config.toml
arch = "transformer"
model = "CTC audio transcriber"
dataset = "read English sentences (LibriTTS-R)"
train_examples = 15625
gain_aug_db = 10
noise_aug = 0.002
n_mels = 64
hop_length = 160
input = "log_mel"
spec_augment = true
win_length = 512
tokenizer = "char"
vocab_size = 32
norm = "rmsnorm"
norm_position = "pre"
activation = "gelu"
head_dim = 48
fused_qkv = true
bias = "all"
qk_norm = false
layer_scale_init = 0.01
parallel_block = false
moe = "top_k"
num_experts = 4
moe_every = 1
expert_mlp_ratio = 1
experts_per_token = 1
shared_expert = false
subsampling = 2
layers = 10
width = 384
positions = "conv"
residual_init = "none"
optimizer = "normuon"
muon_scale = "match_rms_adamw"
lr = 0.0045
momentum = 0.9
nesterov = true
orthogonalizer = "newton_schulz_5"
adamw_lr_other_params = 0.00077
grad_clip = 5.0
steps = 6700
batch_size = 64
epochs = 27.4
lr_schedule = "cosine"
final_lr_fraction = 0
warmup_steps = 670
weight_decay = 0.07
adamw_weight_decay_other_params = 0.05
Rows from block 2 of a small CTC audio transcriber, named by matrix and row number. Rows with one number within an expert belong to one neuron, the router's apart. Each number is 500 + 50 x the weight over its row's rms, rounded and kept within 0 to 999. All counts start at 0. Numbers have three digits each. After the name is the row's rms in percent of the matrix's.
Before each expert's rows are labels from the 100 clips, of 14976, where the router gives the expert most weight on average: "loudest band" is the band of the loudest frequency at the time of the peak. Only what is clearly more common there than usual is listed. The data: read English sentences (LibriTTS-R).
# router: router (model.blocks.2.mlp.router.weight, 4x384, trained with AdamW), inputs 360-383
# up: expert up (model.blocks.2.mlp.up, 4x384x384), inputs 360-383
# down: expert down (model.blocks.2.mlp.down, 4x384x384, transposed), outputs 360-383

# expert 3
loudest band: 4000 to 8000 Hz
router.3 103:437536482630592470471471472519497458499592550568485484370481559615509556
up.0 096:529470380534493513486493550487391408486404455523435543417454455424468474
down.0 090:507554593498481528433394547422509692461489456443396585477471518477482563
up.1 097:484436495505522497487532443486505578537463546559534535588497476503483451
down.1 104:504393524429503579564447471461470461467448460575487570447532523430579508
up.2 116:445430522442434525482468513477472464485431560524462434523448479554499539
down.2 138:459369471454451516598578493450575534530500545553457534524511539478524526
up.3 104:420480442475518454473541449409511523465532478514460515445460518558468508
down.3 102:542519559503508561502459488520456441487480513519572519570494408547490540
up.4 106:575481545521453512544440524526449436553458549461475544533475436501508528
down.4 097:457585454505555478514449418423496510437495391445466461490512576431444526
up.5 103:476419451404534462582547530524482591464483545417398457490522446590476461
down.5 097:544444608549419503437515495384485429603461473569495552552520550457530478
up.6 100:485531505510492518433528389501538467580493508506481514490427507450469538
down.6 108:575554432433461466535575492464409493451433467432398489525468522494560400
up.7 100:449462494511554593526515481489524563474534414470445493559503489415582580
down.7 098:538522513471539526540580490551479460385484637498517493464614542609404491
up.8 104:458567464480477512463498567488452517447494508577559442545564528450531478
down.8 102:480403546578490540412466529482470486545491550541558499459564552468536456
up.9 100:393551552565587483463470559471441479459463503385438484446441554458475417
down.9 101:590563517549522453561514507475478462454573504361543608562538483520551496
up.10 093:484579495546489506560575521480462442493545475484516464521445610485578489
down.10 090:484485444427587428523452477506427543462497474376564435473410477446520441
up.11 098:513546595515529528507570473478427413465470525511459454509448450413515476
down.11 098:441462494521549470552427477476536607450627481491527496468499466549483414
up.12 093:509496537513452536528605477514472562526468507492540517494532514459512430
down.12 100:482509472483568462507445554575480528547609522482454509545502469503455499
up.13 098:500589553486549563499539493544460528535521536513520541523522540479460453
down.13 097:504515488516456520491418562488586448454513537523547395508574528517478553
up.14 103:571430442501580506518437453462547490544582426498446507501546533434527537
down.14 097:497452539527474450435549483424398503526477528420482533493455506526506497
up.15 105:439529485502444511504470516524440497463417484517534521554527527549469545
down.15 106:511606524407507529533488510501655471545520468551469500612520508591463612
up.16 102:472561548545534469509478441489490459516457548407573532484483504567458433
down.16 105:394572590583495405414485494588401506460591488451459556424523489492529569
up.17 094:567564443492567536464484442471548515574498469587505549461382436486547402
down.17 098:379515543559382601441459452500566587517507499475467543498429528534504468
up.18 101:581513557611523607490418490391509481506511535507436531527458448463503502
down.18 103:415459443521576455461508456581514476354474558523521508635461529475428514
up.19 107:489526519488421495598552529501551493395435522474502461529487415558595534
down.19 097:528457519534457534466507465466350479498481407542519464548501622502434463
up.20 099:452560454531534481451479502468451385536532532596480536486561554506563496
down.20 101:529485551583483529564550439461398416492498503606426479459514539382495575
up.21 104:556368483419502482496353540562470488476434517637490546486470502470627537
down.21 103:424552454438575502489469412489461492465566526445512457499519476478503458
up.22 099:498459526586559635504505530506478466456434508478531510433550480463525471
down.22 098:582497529402460463550436599496552506490557453557397545443493496599489535
up.23 104:505466498459543509564547583568498465504456561528497638508453470544519485
down.23 098:511511540464510555515494482484497484523529504549419493528494652513487462
up.24 093:520361497433495524508442499459608477538494491434530529492520508530545526
down.24 099:417554479387531513436470532535529615485510473458544564494486481515492520
up.25 101:457547508563509532476425545521521437463560482548480478480486447452461579
down.25 101:483573493487528453546408523494538457591512537566390556560548586533458411
up.26 101:534500473501410439388459405444495547506545524475510439509589515597544370
down.26 097:500514477560513563581590469540489498495578533496529612502463587452472479
up.27 106:435521558506589471572522458495496489484486506613495595463540487574405496
down.27 104:429508465584561505477433505562483534483470477524458505376528557523535516
up.28 104:378589509562541459567430487404517506468503543469453463475459552450377419
down.28 107:593498445581476499493530501522478530559513428431533457512538593458554512
up.29 101:490388519514408582462501458429465475404598550573490581513407501594529493
down.29 099:483523369505492597533528529461527456519514473566543393536526503437472537
up.30 096:530480475517521516355621470481607527592572446501507463397480515467604495
down.30 095:539500518455509442526437481498461500495527543504466489466487352406455500
up.31 104:471588586561557561599502510487448502486469564450496553516539542495512494
down.31 105:518411475460492465594495475478467374407446584478498468535450489527448445
up.32 094:463528371487524516485479455435465511506522603497481541481405475551491524
down.32 098:526531540511509488554520612596498427440540435526540500551507446481540517
up.33 119:415523510543529531540496492593497517516522649552425502517511489501550441
down.33 108:446496483612550569564548517531459490523571451506493493540538425526601482
up.34 101:507469454550551472514499511569457481446573509525564451567478462546510527
down.34 098:538568512491464513481500427481495495485454461528385535455491483549426480
up.35 094:540416417451551420517536538387480492589458522615493507568556522538502557
down.35 093:500551432518513518523433494496382633507504490510474508475531543448600476
up.36 096:540518490517470600454528499537552459580506523466494566526571402456511447
down.36 101:386516477499539541449499424432447552387548477574550460450374464420515562
up.37 095:506557510518499446484466540518501497540447490450489484589550485573495503
down.37 098:533556545486468405418567492407541553483486542561427483331520511429495456
up.38 098:435521442494497441527536526514452472446431595576524529506554486525504498
down.38 098:488417503450490526459508527542507421513526521450405432441450452484484500
up.39 092:437459512543544491525487585516466491428507484509549506498613569529568466
down.39 101:493426552464481568548549511453548627476483532481470543598530419479556614
up.40 096:508559543474478522531535524506507416521437524557541612477530491602450490
down.40 096:492498553495535465415585516464560506465523498482496484584483553506536483
up.41 097:516571449447512642527514454477454490550497503536541473501538545515537412
down.41 096:398466492520395441563493544555627532525461480471524470517457548559497543
up.42 102:522459476466509534461516503487479516481515462587439456451490559594546464
down.42 105:543547525487490543471443452532414535474538448527473464529531553496432500
up.43 101:504534584505438511508543479528511454338508494490488491486521465455640414
down.43 097:489435476548470502408537527454531485604448410540510538542449441474384562
up.44 103:460522480442481471521587469487452499504453442549524474455599520474471505
down.44 093:578487526528478567605550442456523525479489521525549483528444527543543502
up.45 097:478579547464520467558521531462445493348463427472431429527528503490544491
down.45 099:553437506505468450453483481625478556526493406541571555434469540505465464
up.46 103:443513565443396467493490473488466472517503496514456614527563482511545549
down.46 102:544482465511554499524487513460363554542630531516504433528492466478448511
up.47 097:540519524532493531490488464575462477444548457520437498512567494505451428
down.47 100:420465489534476536450534502436471591473551429566537519514504467404490483
up.48 095:490540495518407580457569458523527499573429506559513504478504504560481514
down.48 101:499446542439460399506408492396489559525597471483514588500448489550552501
up.49 095:565527402535484535481513562545481521538481448523517507481480377445531527
down.49 100:568435505504480407361463533530503480510513550494567475467465527498470590
up.50 105:488532426524446471473494538529490530461507423483527452478480519567419455
down.50 114:386426572471511547387450521557448464572608461473538556475543580550473494
up.51 095:447533481482476424431542560499522501537382478432504530472537511421505483
down.51 097:498542466425496507464513535587443476488427516443585564449548491563501566
up.52 102:517492514442432573617522461451512532544526512492420537512443456438562439
down.52 097:474467498446564468491443399584412525560605395440498441590624426515458448
up.53 101:411592519492454437529550647507463591446465511479499470471403504501393467
down.53 096:589494504486475479518575541513550480467540585489470530533507533543538548
up.54 103:515505565505547510500528499579566511454434439521504478434454502575478461
down.54 102:485602541508474533502473507444466457408613526552485635480512422453551471
up.55 105:544513449462456536503611476454483496526577481526476493518436441507539514
down.55 101:449493500648514492441557403529479613527502404511518440541471544576518509
up.56 093:453424581548616556504510425348499450510525474506431547549450541508483420
down.56 096:506505478522377497550465461517382546435464450448486519474519498395564458
up.57 097:471513461468529519491459427443489475360556410478410504503547496569380533
down.57 098:544483487596477462476517520442501434559395520525512511480494481518561458
up.58 101:425580509584443532474478535494510496437572475505617507418488494450381549
down.58 102:517488459519540566411546490507488424449497553510545581498552503551482443
up.59 102:505559550578467453533454478574522481480508433497575420541396483448554539
down.59 100:520518375487499508530460520455472540493460441411435520500669490426460543
up.60 102:427491505553556469526441518432535546458442537536581558540600465531615479
down.60 096:469547495476485512469523437447477455425497544554473455486372634468409447
up.61 100:497565469462557472459464524460439500485627515442511512524558511464528594
down.61 096:406417542442405476542579370538454502474457447428479427445588489425476543
up.62 098:496524426576519473537486491519422517459467483488449435467448513438473536
down.62 105:454585493526550418480450471484519522472457559501525586499528476531494580
up.63 100:455481500466483561473478538474454408548513503562404608539556469517553534
down.63 101:584550496464530426509470498518538604495473516479572410498421416598457446
up.64 096:503551502534476517454522440513462530517474472493477444460505466496476507
down.64 091:563540458429483468453470507418575492479536501472567539485438529511502370
up.65 095:431537533507454376395501456459575489458533502548419544476560462540508479
down.65 090:506511496584519544581473592565518483545516561565513554485482462484547568

# expert 1
loudest band: 250 to 500 Hz
router.1 105:456491538503410491519374433465445529462488467457555537505467425446480503
up.0 095:516583560474600584529498386391440478604503424493455598511480521551526443
down.0 093:562426606478524463623530426514540545525502516507638504515558436450533458
up.1 098:457552530547473536496434505478466438557458545540480533507500450572481548
down.1 094:365487420436591467470468454420521544470529470466479525529497546495512474
up.2 099:386421559586442445397557482501514493516491498555519481452539511501511500
down.2 099:639540504507452456513539472518436520455465509502476454540393541448432548
up.3 100:447456448491525477449497457457493537434510475492478465540484426461514483
down.3 098:517503556524509453527462479556470474570478482444497466592402580514417437
up.4 095:513535509525526596606553440493534552497545487512556492498538545530549478
down.4 098:466453434474496429429445406465512544533466496431538557508467529510489487
up.5 102:451600520539446395480572513355482488510496454468539506445412478546472453
down.5 102:593446464498584591516462484539449486544485530460467498518476492527522480
up.6 109:576397566517467527468552481482444508463496436461510580346495456508487521
down.6 106:490483403374586450488496545428492483560613499592506445478485520542501518
up.7 096:385535542550629498491397565462493512452449532527479526438450559566484506
down.7 106:556413479559493447515470386500436515479531403492507462531567541507604489
up.8 100:524450506442455541487432487416579487417535505581466554567506492540529494
down.8 095:510523435584445564539475497539526511564516426500468459444461479388537522
up.9 100:518478449519484537510475373559469582443482587576476430481481548564516452
down.9 099:582573481463466457487460485455580490484479416489537418519458469517502540
up.10 102:484529529468569566501526450472533494450427449454489539485529410441503471
down.10 104:560510591455460433524440490498560539513544551448470516501503502476473523
up.11 103:425509491536517522497400567477508543434466529461538489521460371483484395
down.11 104:491512466549512530472492438470499509494570480475531449464524502479583506
up.12 098:498457515551496495512439542472456531436593434602452541547507456521541503
down.12 098:460543489462468417483500528498580504551418556551479521471541478506484602
up.13 103:437550463463477490457488520532463492569504573489580500442567399469441483
down.13 101:490418513495564530489516550458528478464460493566549516357534565513569534
up.14 105:549561445515544344459564529561471459504493565575531506372513559503497448
down.14 109:466486579515485580437464463486466374486492480525499558494546593467518476
up.15 101:505548507436583507519431466534426546589529469530514509449537474535490511
down.15 098:432510439510497536502458552512537526411435518650469455492519446543460533
up.16 099:471444441479535552539560519527687502548541459519496653415514507456482446
down.16 097:586536555425484564405576470478519583483498457500488442466453549484397502
up.17 097:523490413546586550424494581514442627552487491460482497570543557466550481
down.17 095:411565589532546422461485467501496418371459525451545450418530565451461492
up.18 092:463536580455587523405459536490528528517464417539498578420399573478615489
down.18 094:450507453473537550558526498492472456426579513562436529516558430508399495
up.19 104:532444506492543533541589518519472543505562473575515488518561436452504557
down.19 103:552390413439509405449620498511418488547435567411507560538409532497467408
up.20 092:501400471508499424499460509442509463509507547637499523541522578468501568
down.20 101:542571547470526557453536516506529519522550537496420479509573470455514544
up.21 094:528460499496574462542485459500516570470526438538482497457421456586499425
down.21 095:578488443512581512431488538503522432533541421546461445461490478483491440
up.22 109:523452417424509523532399520552481460475511533493523561379534468527462547
down.22 109:548570538412501476521492546543501553484504479507498496484525453549504493
up.23 103:471459478481487408503480523458556563519498497490330495414498434523529490
down.23 099:468505466463525457597561523444517491504487471372552581513460455530440521
up.24 105:447517461459577547601511490534518457543558523493485525538525567474466403
down.24 102:531536469554449449518496448495519495502475479545444464495432451506522428
up.25 108:491479480535448558495475462430511468510507479461469649489398488532407498
down.25 104:471568573467538505567528531528535584565488555549539499450506533553565540
up.26 103:476485522434529443537534566515517616488493542524497425468568461571515535
down.26 099:546427452552505502500520533503475358537535569473459616550518559453489490
up.27 104:489515541503544574582330655482578502464472442500397570587388457391500502
down.27 101:531501474564448535466515497414522626574471474446514458402526509560522574
up.28 095:479476510387434589599577553514489405493491492492594443433521538469561536
down.28 100:553491537522558489498499545498477522467541478527433509523531569539491565
up.29 104:513455482477443454555277415555568477507500540467456467448409469474506430
down.29 100:544511505569468492513463523483503534485488437519469557581483510458504482
up.30 100:454449488448476459506549493445483454543415575494457550564547480518464556
down.30 103:506440463448480600572624675482485460446429533488569466569456455527528551
up.31 097:501551492495537458567487473544512570500508425547643519564475522460479527
down.31 098:450449591559514524554473451518464434481499517559489479437448452485537446
up.32 103:439443508511605573429472520467604556570507500471485609585468551534489467
down.32 099:598512515564427510495474496498532573513510581500576424499530493454517533
up.33 098:441483520592503513521581471488489524398438502522458463488460496478585468
down.33 101:569515524534497596485556469573489517483557470533483516572533552502511510
up.34 097:461552469416491536579460550459549548441468606530565524440488498543502555
down.34 093:499456501508434451456591429534476462448437464541527557481538493469614446
up.35 101:541534447466453534448478502414515507436443473478437537441471479460573441
down.35 097:455580504518489505539475475515542563586558510530419498482531479459459499
up.36 100:419414384566459554545403420436513533487477526501561461517471450530548606
down.36 101:489575506480521492489462497584535571534599444430472446542456540511543453
up.37 097:602478481490465494503454434568574453540522478472632496485520575434508413
down.37 094:550449462395511522437423559500506554536510454484510528487465471477505488
up.38 098:485495494473500481451544464556511530522458450473539626361540518471468567
down.38 101:537451486503508488450517528489458503451502537444482529507444517541489512
up.39 101:447609565516539445485424566491491413466424497556524514503517501562524528
down.39 099:429518495451531456463492609502537499495514589555474494474467434461448424
up.40 098:474574548620486508460483436572482543532453422496565504617546424515505402
down.40 098:460494500437524490427513522559464537477555590568486521510436425529447543
up.41 094:559488501465516490512520471498402464449563497504569383456515546535448536
down.41 093:397480501504496493538467497513530531486570436538525568567532463436454484
up.42 098:407466493514522534471443603483530493512533491482409512561433485508409526
down.42 100:523465550492518532445464458488521537543508505485439509558554449457540527
up.43 097:534442446471482462435585560501541441478517523502490492469579436428534585
down.43 098:480500426576418523539527569474472494546400517538468457457432573486456444
up.44 102:438372534560534523436410491492538492497539473570513490554476496430474432
down.44 096:523512358413506463476541546472576526460462493492525467423496582544477552
up.45 100:426509405465603648503493490454513661540497535440472458520459414580442437
down.45 116:493504559635440465550486529624471488523543452521528458453463540434483538
up.46 096:450577440496450577475459496491496433517476493482418470438543502440478458
down.46 104:490490561477613413540505518511465522523512612493573571492543420542413624
up.47 097:550512468514408517585521508429494485456478471540470450472484618570541627
down.47 096:549430549610579549478451540471410432528474472495376481544494495500522418
up.48 100:503489412471467509532465551459451467461471496511474500550554476459472466
down.48 099:497487494533511485462437420457479520501554462462463511520438488508549448
up.49 105:513531371443401462489522447374441437441590533533540443488570493467505466
down.49 095:537555564579588391515481521491531533545468534511427518523533546453551422
up.50 104:564526533556524500521573620466519537485480441410511473383476538495450538
down.50 100:546494536502525452439538509428528489470495506464490511519525422482540502
up.51 097:511473513591551528586374476558449499469557426460583470567501543615532474
down.51 096:459492544425559564425486513533524541517554517475447514496574480503376356
up.52 093:546471473524545531503460484448512446558572601504485590455428574499510485
down.52 101:456547454556458403513460565537536452397498520522484482451523437609428559
up.53 100:487463453578571506485504590543512463437463479495541425469472444516442445
down.53 100:520427560494466466544509414540494516526503519564519493553523531521427499
up.54 099:422539619548421545544495476563550585532497507384509447520526415512476488
down.54 099:515586540485465555483441483553528541456435472468447464526456478492540524
up.55 096:498537494478577433603431557491483506496424568490457538403518513428529511
down.55 088:532462477499524606485465461524489536559460503610422438452434542524414500
up.56 101:546454517488464381461482464496592485440527401485495545477534392551483454
down.56 098:469469477531507462524438449557528541469473524619531536462546596450602538
up.57 103:565552471548568463527451567562510533424466617495507482555545598468467459
down.57 099:487531527443449550487589544515482562530455552491576494466600512425561531
up.58 093:514521527512454505516457562396439428528508519426557575529541502438502426
down.58 096:482523552416485441522468445528492523577430530487514473464474496458475534
up.59 107:512465521487519441520430477413421471498454411497388425460509549481567496
down.59 103:590484452370515443546534502458545521416500494435584501601446508566490587
up.60 102:533594525524531447541418450462452496374568554487472531518358482585482464
down.60 107:473455587502448470524508573468582555499484479416535542596489465488470496
up.61 111:524522509532510490498498546423460404478431449539542598522485520509499494
down.61 103:486529529453496518566487405462514538490547469394467472551498482527525500
up.62 095:484481467600508382521648605485530505487492516614531464510493526515504511
down.62 099:427498500542583524485575495461432596473496565520510512512499533525471487
up.63 096:506622470517542501582422474535513524529590488550552507515418509485487477
down.63 099:451374472437451464465445536477466471546501586487513566447578466440508496
up.64 109:415470478519528526548470388488530482465385543399503450479539524498443505
down.64 101:440528488540488529530428548518632569448468513609419509515527464412485446
up.65 104:535493473514571542478500461560503534419498503542583468512519533519521483
down.65 099:566440463471420449473579496490531512552523456548478493482544546505569607

# expert 2
loudest band: 250 to 500 Hz; 500 to 1000 Hz
router.2 102:572530489508477501560700651408447505576505476573679399639549520493452555
up.0 098:506503481445497508579579546423516530505410570465548520416513510482474561
down.0 096:518572546509497518498436474448437466555520573592411468522505497483540598
up.1 101:449475478495456543461506520488444459557438492483486469498536506408485528
down.1 100:516506478483450488541462469543478503459500520419500453437468513543525381
up.2 102:473510509546418587418527492475514557597567454436560465481496587532527495
down.2 099:418479403455539410555493484499527472474416537499339488468405509461488418
up.3 101:531472507467482511523495393488579554609580472521460437501510441568450509
down.3 102:546544479464472501508516481507490470478506543472501470405536494533468431
up.4 097:483559507494486502520527557496510513457459400520455574547544459467470514
down.4 094:478502537445476505530593532392517520584414582520522435400569487547500534
up.5 099:476518498532456492508520547463491542505470448470449438448501480461505554
down.5 097:486483501463572470562556508520524509517556559480504512526438564541528499
up.6 099:409465466532468493554466470482454501551600414440331522496439468490488448
down.6 099:491478465470548455444449498508475521541503624565460521473486442566443471
up.7 102:503504524522500532450537490528482414546490403461458478462421431480490507
down.7 106:519478551551506534491492474484485549436571609526494506558457530528475528
up.8 095:524481538613529572486527498506515512498451516542551455390518468578538492
down.8 093:451423501464528499507469579505439464490454528590505519556534419531456557
up.9 098:527509491527516385520507488440448462581403565477526493444500306528482480
down.9 093:512528546436528522475497521472480504555509540476511562528508603493525466
up.10 109:455501508548460525440562515494515497415463453464536530593545513451558455
down.10 098:534510533459460429482487433546552433487514534588585450456499512487456501
up.11 103:460486498512463454478518564396408503460428503561495492518457478454384457
down.11 099:483455466583425575486530457584527450495459498511533479430511500496542504
up.12 104:543469495489505394534425510494516573448545397498463515418509511525474484
down.12 102:596463537456506532445502639562498421576523485390559517498439490447537480
up.13 112:511495582474525457470512580491513543519471529472480421560499510600445504
down.13 098:474460522475547448344453398507488446513474563495498493564427376554494444
up.14 097:527492480432484568514481471406515451511484542489466504554487498449534523
down.14 100:555514479497558480531523511554545505511504505607575390486492594494470558
up.15 095:444568512630523448452519518468531485493411448542595581489468492517512500
down.15 103:467553460475524517440477498466494490531456385506462525464517515538504557
up.16 103:596519402551595434509486453483531520458411528493573545570458515441430443
down.16 103:507555510458476539482477425508494456473509524457461421507472561456572568
up.17 100:584522534527423460480471594466520515548480492482542533515600469500471495
down.17 097:481529515573654450511483572404579521511432513568465497485587441411512483
up.18 089:503466398558531431475496570470458511549451446562588522499530498510449491
down.18 096:552534511498462538490470407512497561518447532523469434509514553457544449
up.19 095:494498539496507445516535483440546467476520476509568421507609619560434410
down.19 097:486481581473525524610584510466463608479499485496463463583464440572519540
up.20 096:469492482450410469511458571503515501523559446510502511503417500547524428
down.20 097:434448499523530477501462500411475559438423463469405519513545455418471594
up.21 099:534488550572573635441466427483396496550493456484568482570397509555472513
down.21 094:430484531520482448468464503496571574468563509493496520512585505480410433
up.22 096:516480532526576604495517457488518510487516439501488510460469505511526371
down.22 102:486580508465434494521545576491534580486476606473515549537416412537471470
up.23 103:480458566460537525515492475469522484536499491418517515527433448420567430
down.23 101:534449522510531504473602575490474556468437531458438542525405460515527495
up.24 096:647495571481427405463444491507518533428535529509410621494513518579498575
down.24 098:534600422543499570539427575487423523594540504549579564462477504550531435
up.25 108:514418541494473452454585465478453479530567415454456514557463433493467521
down.25 103:452537449407469516508552502441545508418497430494519498489525585543538531
up.26 102:425481521451523574461583488574474477526536463440494536561412426506580444
down.26 102:480548526517494460436485586508529497519520511485398543404471512453505514
up.27 105:586602514516521470564550446564523475484456593529481518459536531637542487
down.27 100:435454491517552510503459604462517491558504448565495505466524465551469495
up.28 094:524526530440497514510485412450541470502608514550554598394475589536514451
down.28 104:482499482522496442483523575604469526520449493420501537502407507495401495
up.29 101:546491374497548541471390553486485407528588488509530463461429471463484501
down.29 100:522573531456573585459450483421540485499544477509613462562603475433574603
up.30 096:431602457591486457505631560484506503595496490437499481443448482481515440
down.30 096:555390408431434477542578464493558480421499488518453476438502504429570420
up.31 103:462592493565471473445534526495574547472572457591520545477574484625434430
down.31 097:480543448564446552413439549433490465579341514469550456421542503484530501
up.32 096:531491500573497463407473523491592508468534539480564589578564437568591559
down.32 104:487419483501392516577480527468544515445518505525463507468376537429524516
up.33 106:536569528457583439509539487509496449481567529562517508531453415592565475
down.33 099:550499526501487492569441469509494496431525482519420555451481541549421474
up.34 100:396528480508557532483538527583489499480479558413431521586346449503523456
down.34 101:414441534559400532550452532479446442474437489545524413463495521501442521
up.35 104:419535522555498530478503473406383506439504496523464384539496501480493442
down.35 109:454541468510553527486461478537467485525533482480578499487409534506549577
up.36 097:398451458462517387542468452526556531429567476481480497510515500432557491
down.36 103:520460489520457524416482479421442511429406508470478496537496527538519553
up.37 103:423517502441506518507458554508497354503464587597532541419488621466553501
down.37 100:520514488574478405563404500435566584525457487515543353528454397459429555
up.38 095:549457548538441539451543488534388475470422558530526528439453606481436480
down.38 094:489481455577438507488465578526487557443594506486570559555564520419492494
up.39 099:446485442521540471539482569430499423464487595476534487476564431532480626
down.39 099:427530515552511473566567522531522520432469422437513494461542588493519526
up.40 096:504543505552545548477573419520555471513496450538451516518454475493504372
down.40 096:591469495475522451480481486470536512512553413561520529484539487524568483
up.41 105:460591486538483498499524507464516526448506449527478458481548525453393435
down.41 106:436542445479456563509599407501517455483511553519528460522477494524529485
up.42 091:465569576424445542491438499561551514568607435468497503593547480538455460
down.42 094:532531431471495560538470534431543454530611508511539518497474453427595507
up.43 105:458475530557439459570456487517559382488490505498479532529468463514597520
down.43 100:466466507546470488549439498487538548521432486475493404542548517528461584
up.44 103:461514506502490502547405540415460536409401471522494520463477489555431568
down.44 099:543564503477465459431497488509505489486485522523491441567509545440546445
up.45 106:526482532439464589549509471517497540454468474473408444500514486457604526
down.45 103:462433413498553456478410492472472398467496466442518497493521567471462518
up.46 100:492434458432469543540529518468572547492456513513425419473606516443566443
down.46 093:553441588529576507526540514492480490517423564518508479490442552397479503
up.47 099:562492579526486451476406578579482541486448502503403532522511467565545487
down.47 098:530530498457549514452441465502588529456535487587507436556525476516420518
up.48 105:594485538432450510502555421491532503526442577492384573453541445515493547
down.48 114:486520418533528590523395413506554434487496534497440561446540550535374478
up.49 106:548488547529524511464497538473501552391488552451424498552523490489479536
down.49 106:494514480441419533455579578451466525494545440435558535578447483480615547
up.50 099:484518472452447597482562477501503519603571498552451610495512513554499517
down.50 099:411494504563557431498495540574493461463528525515464381491481558551574549
up.51 104:600590539554449500560449438492506550520491504557524484461489562502512476
down.51 095:508415374506517499542611520507528482526535472566491477510502553498497536
up.52 096:539521510490518445535505506511474506521494475514586497508555480525405484
down.52 106:562526477521538558544480472471604483499498484483544447421470562492503426
up.53 098:481559468547583527455475459536469522562457558531551533370477498518504505
down.53 105:513512515526417507527399543452509505500516423448543475413472473444494582
up.54 109:507530423514415552520516472429469533494528566486494456457544483481484462
down.54 108:470385574487575457542512591531529517467563504489560460469434402484478568
up.55 099:634396559470501484562536497502477498543524465445616520511717505576508531
down.55 098:450574499515553449482439525462464406403491516432485536434453486473469458
up.56 102:551564443521537537406584520531436490502460589520506457532606429532505541
down.56 101:563459542490436562505505493439524430479401406484441569530499454461403500
up.57 103:562515449429471538482430613464415505528466519430477578389435466437564411
down.57 104:573500448480451538482502577431592437463548519532529455481514494570548471
up.58 091:550524432559452537433560563550478503544614504517435575618467499425428520
down.58 095:555436581525454487501479423529491513510492461467470607324477467468489503
up.59 108:455431505449500590569507537456533509455495449439513500603429513531504444
down.59 105:502499549510516544573520496527490463474512429468471424492548499581502541
up.60 095:469512463484525463592406520378542385524466591480566538482483524521481609
down.60 099:509428485611564402448481595447479536546478542468520561537488456485510509
up.61 095:504601531464463504577443389551517554583542479554535502467515442437479448
down.61 095:494397535450479525507502499542537470467514522467503569568441533515557529
up.62 099:514448394554555436515484566463400558442530474541470438558455541602506562
down.62 103:551529514501473520541499545447638497546478479538479476503496434470427545
up.63 094:505488470497443493528481448476513480470545491456562454490480526547562548
down.63 095:510444481443457510449544424528548573526457476554521506486480526619468534
up.64 097:490513523533544492436485445448541521599530486484509494407521543475494398
down.64 098:543485457558489537568533491554525432514438447613475449565519613466537540
up.65 099:536541495558485496476526528495443489612480467557508443496518483582471428
down.65 101:461460421463548581410433527539522450458506423552381468525584544485394590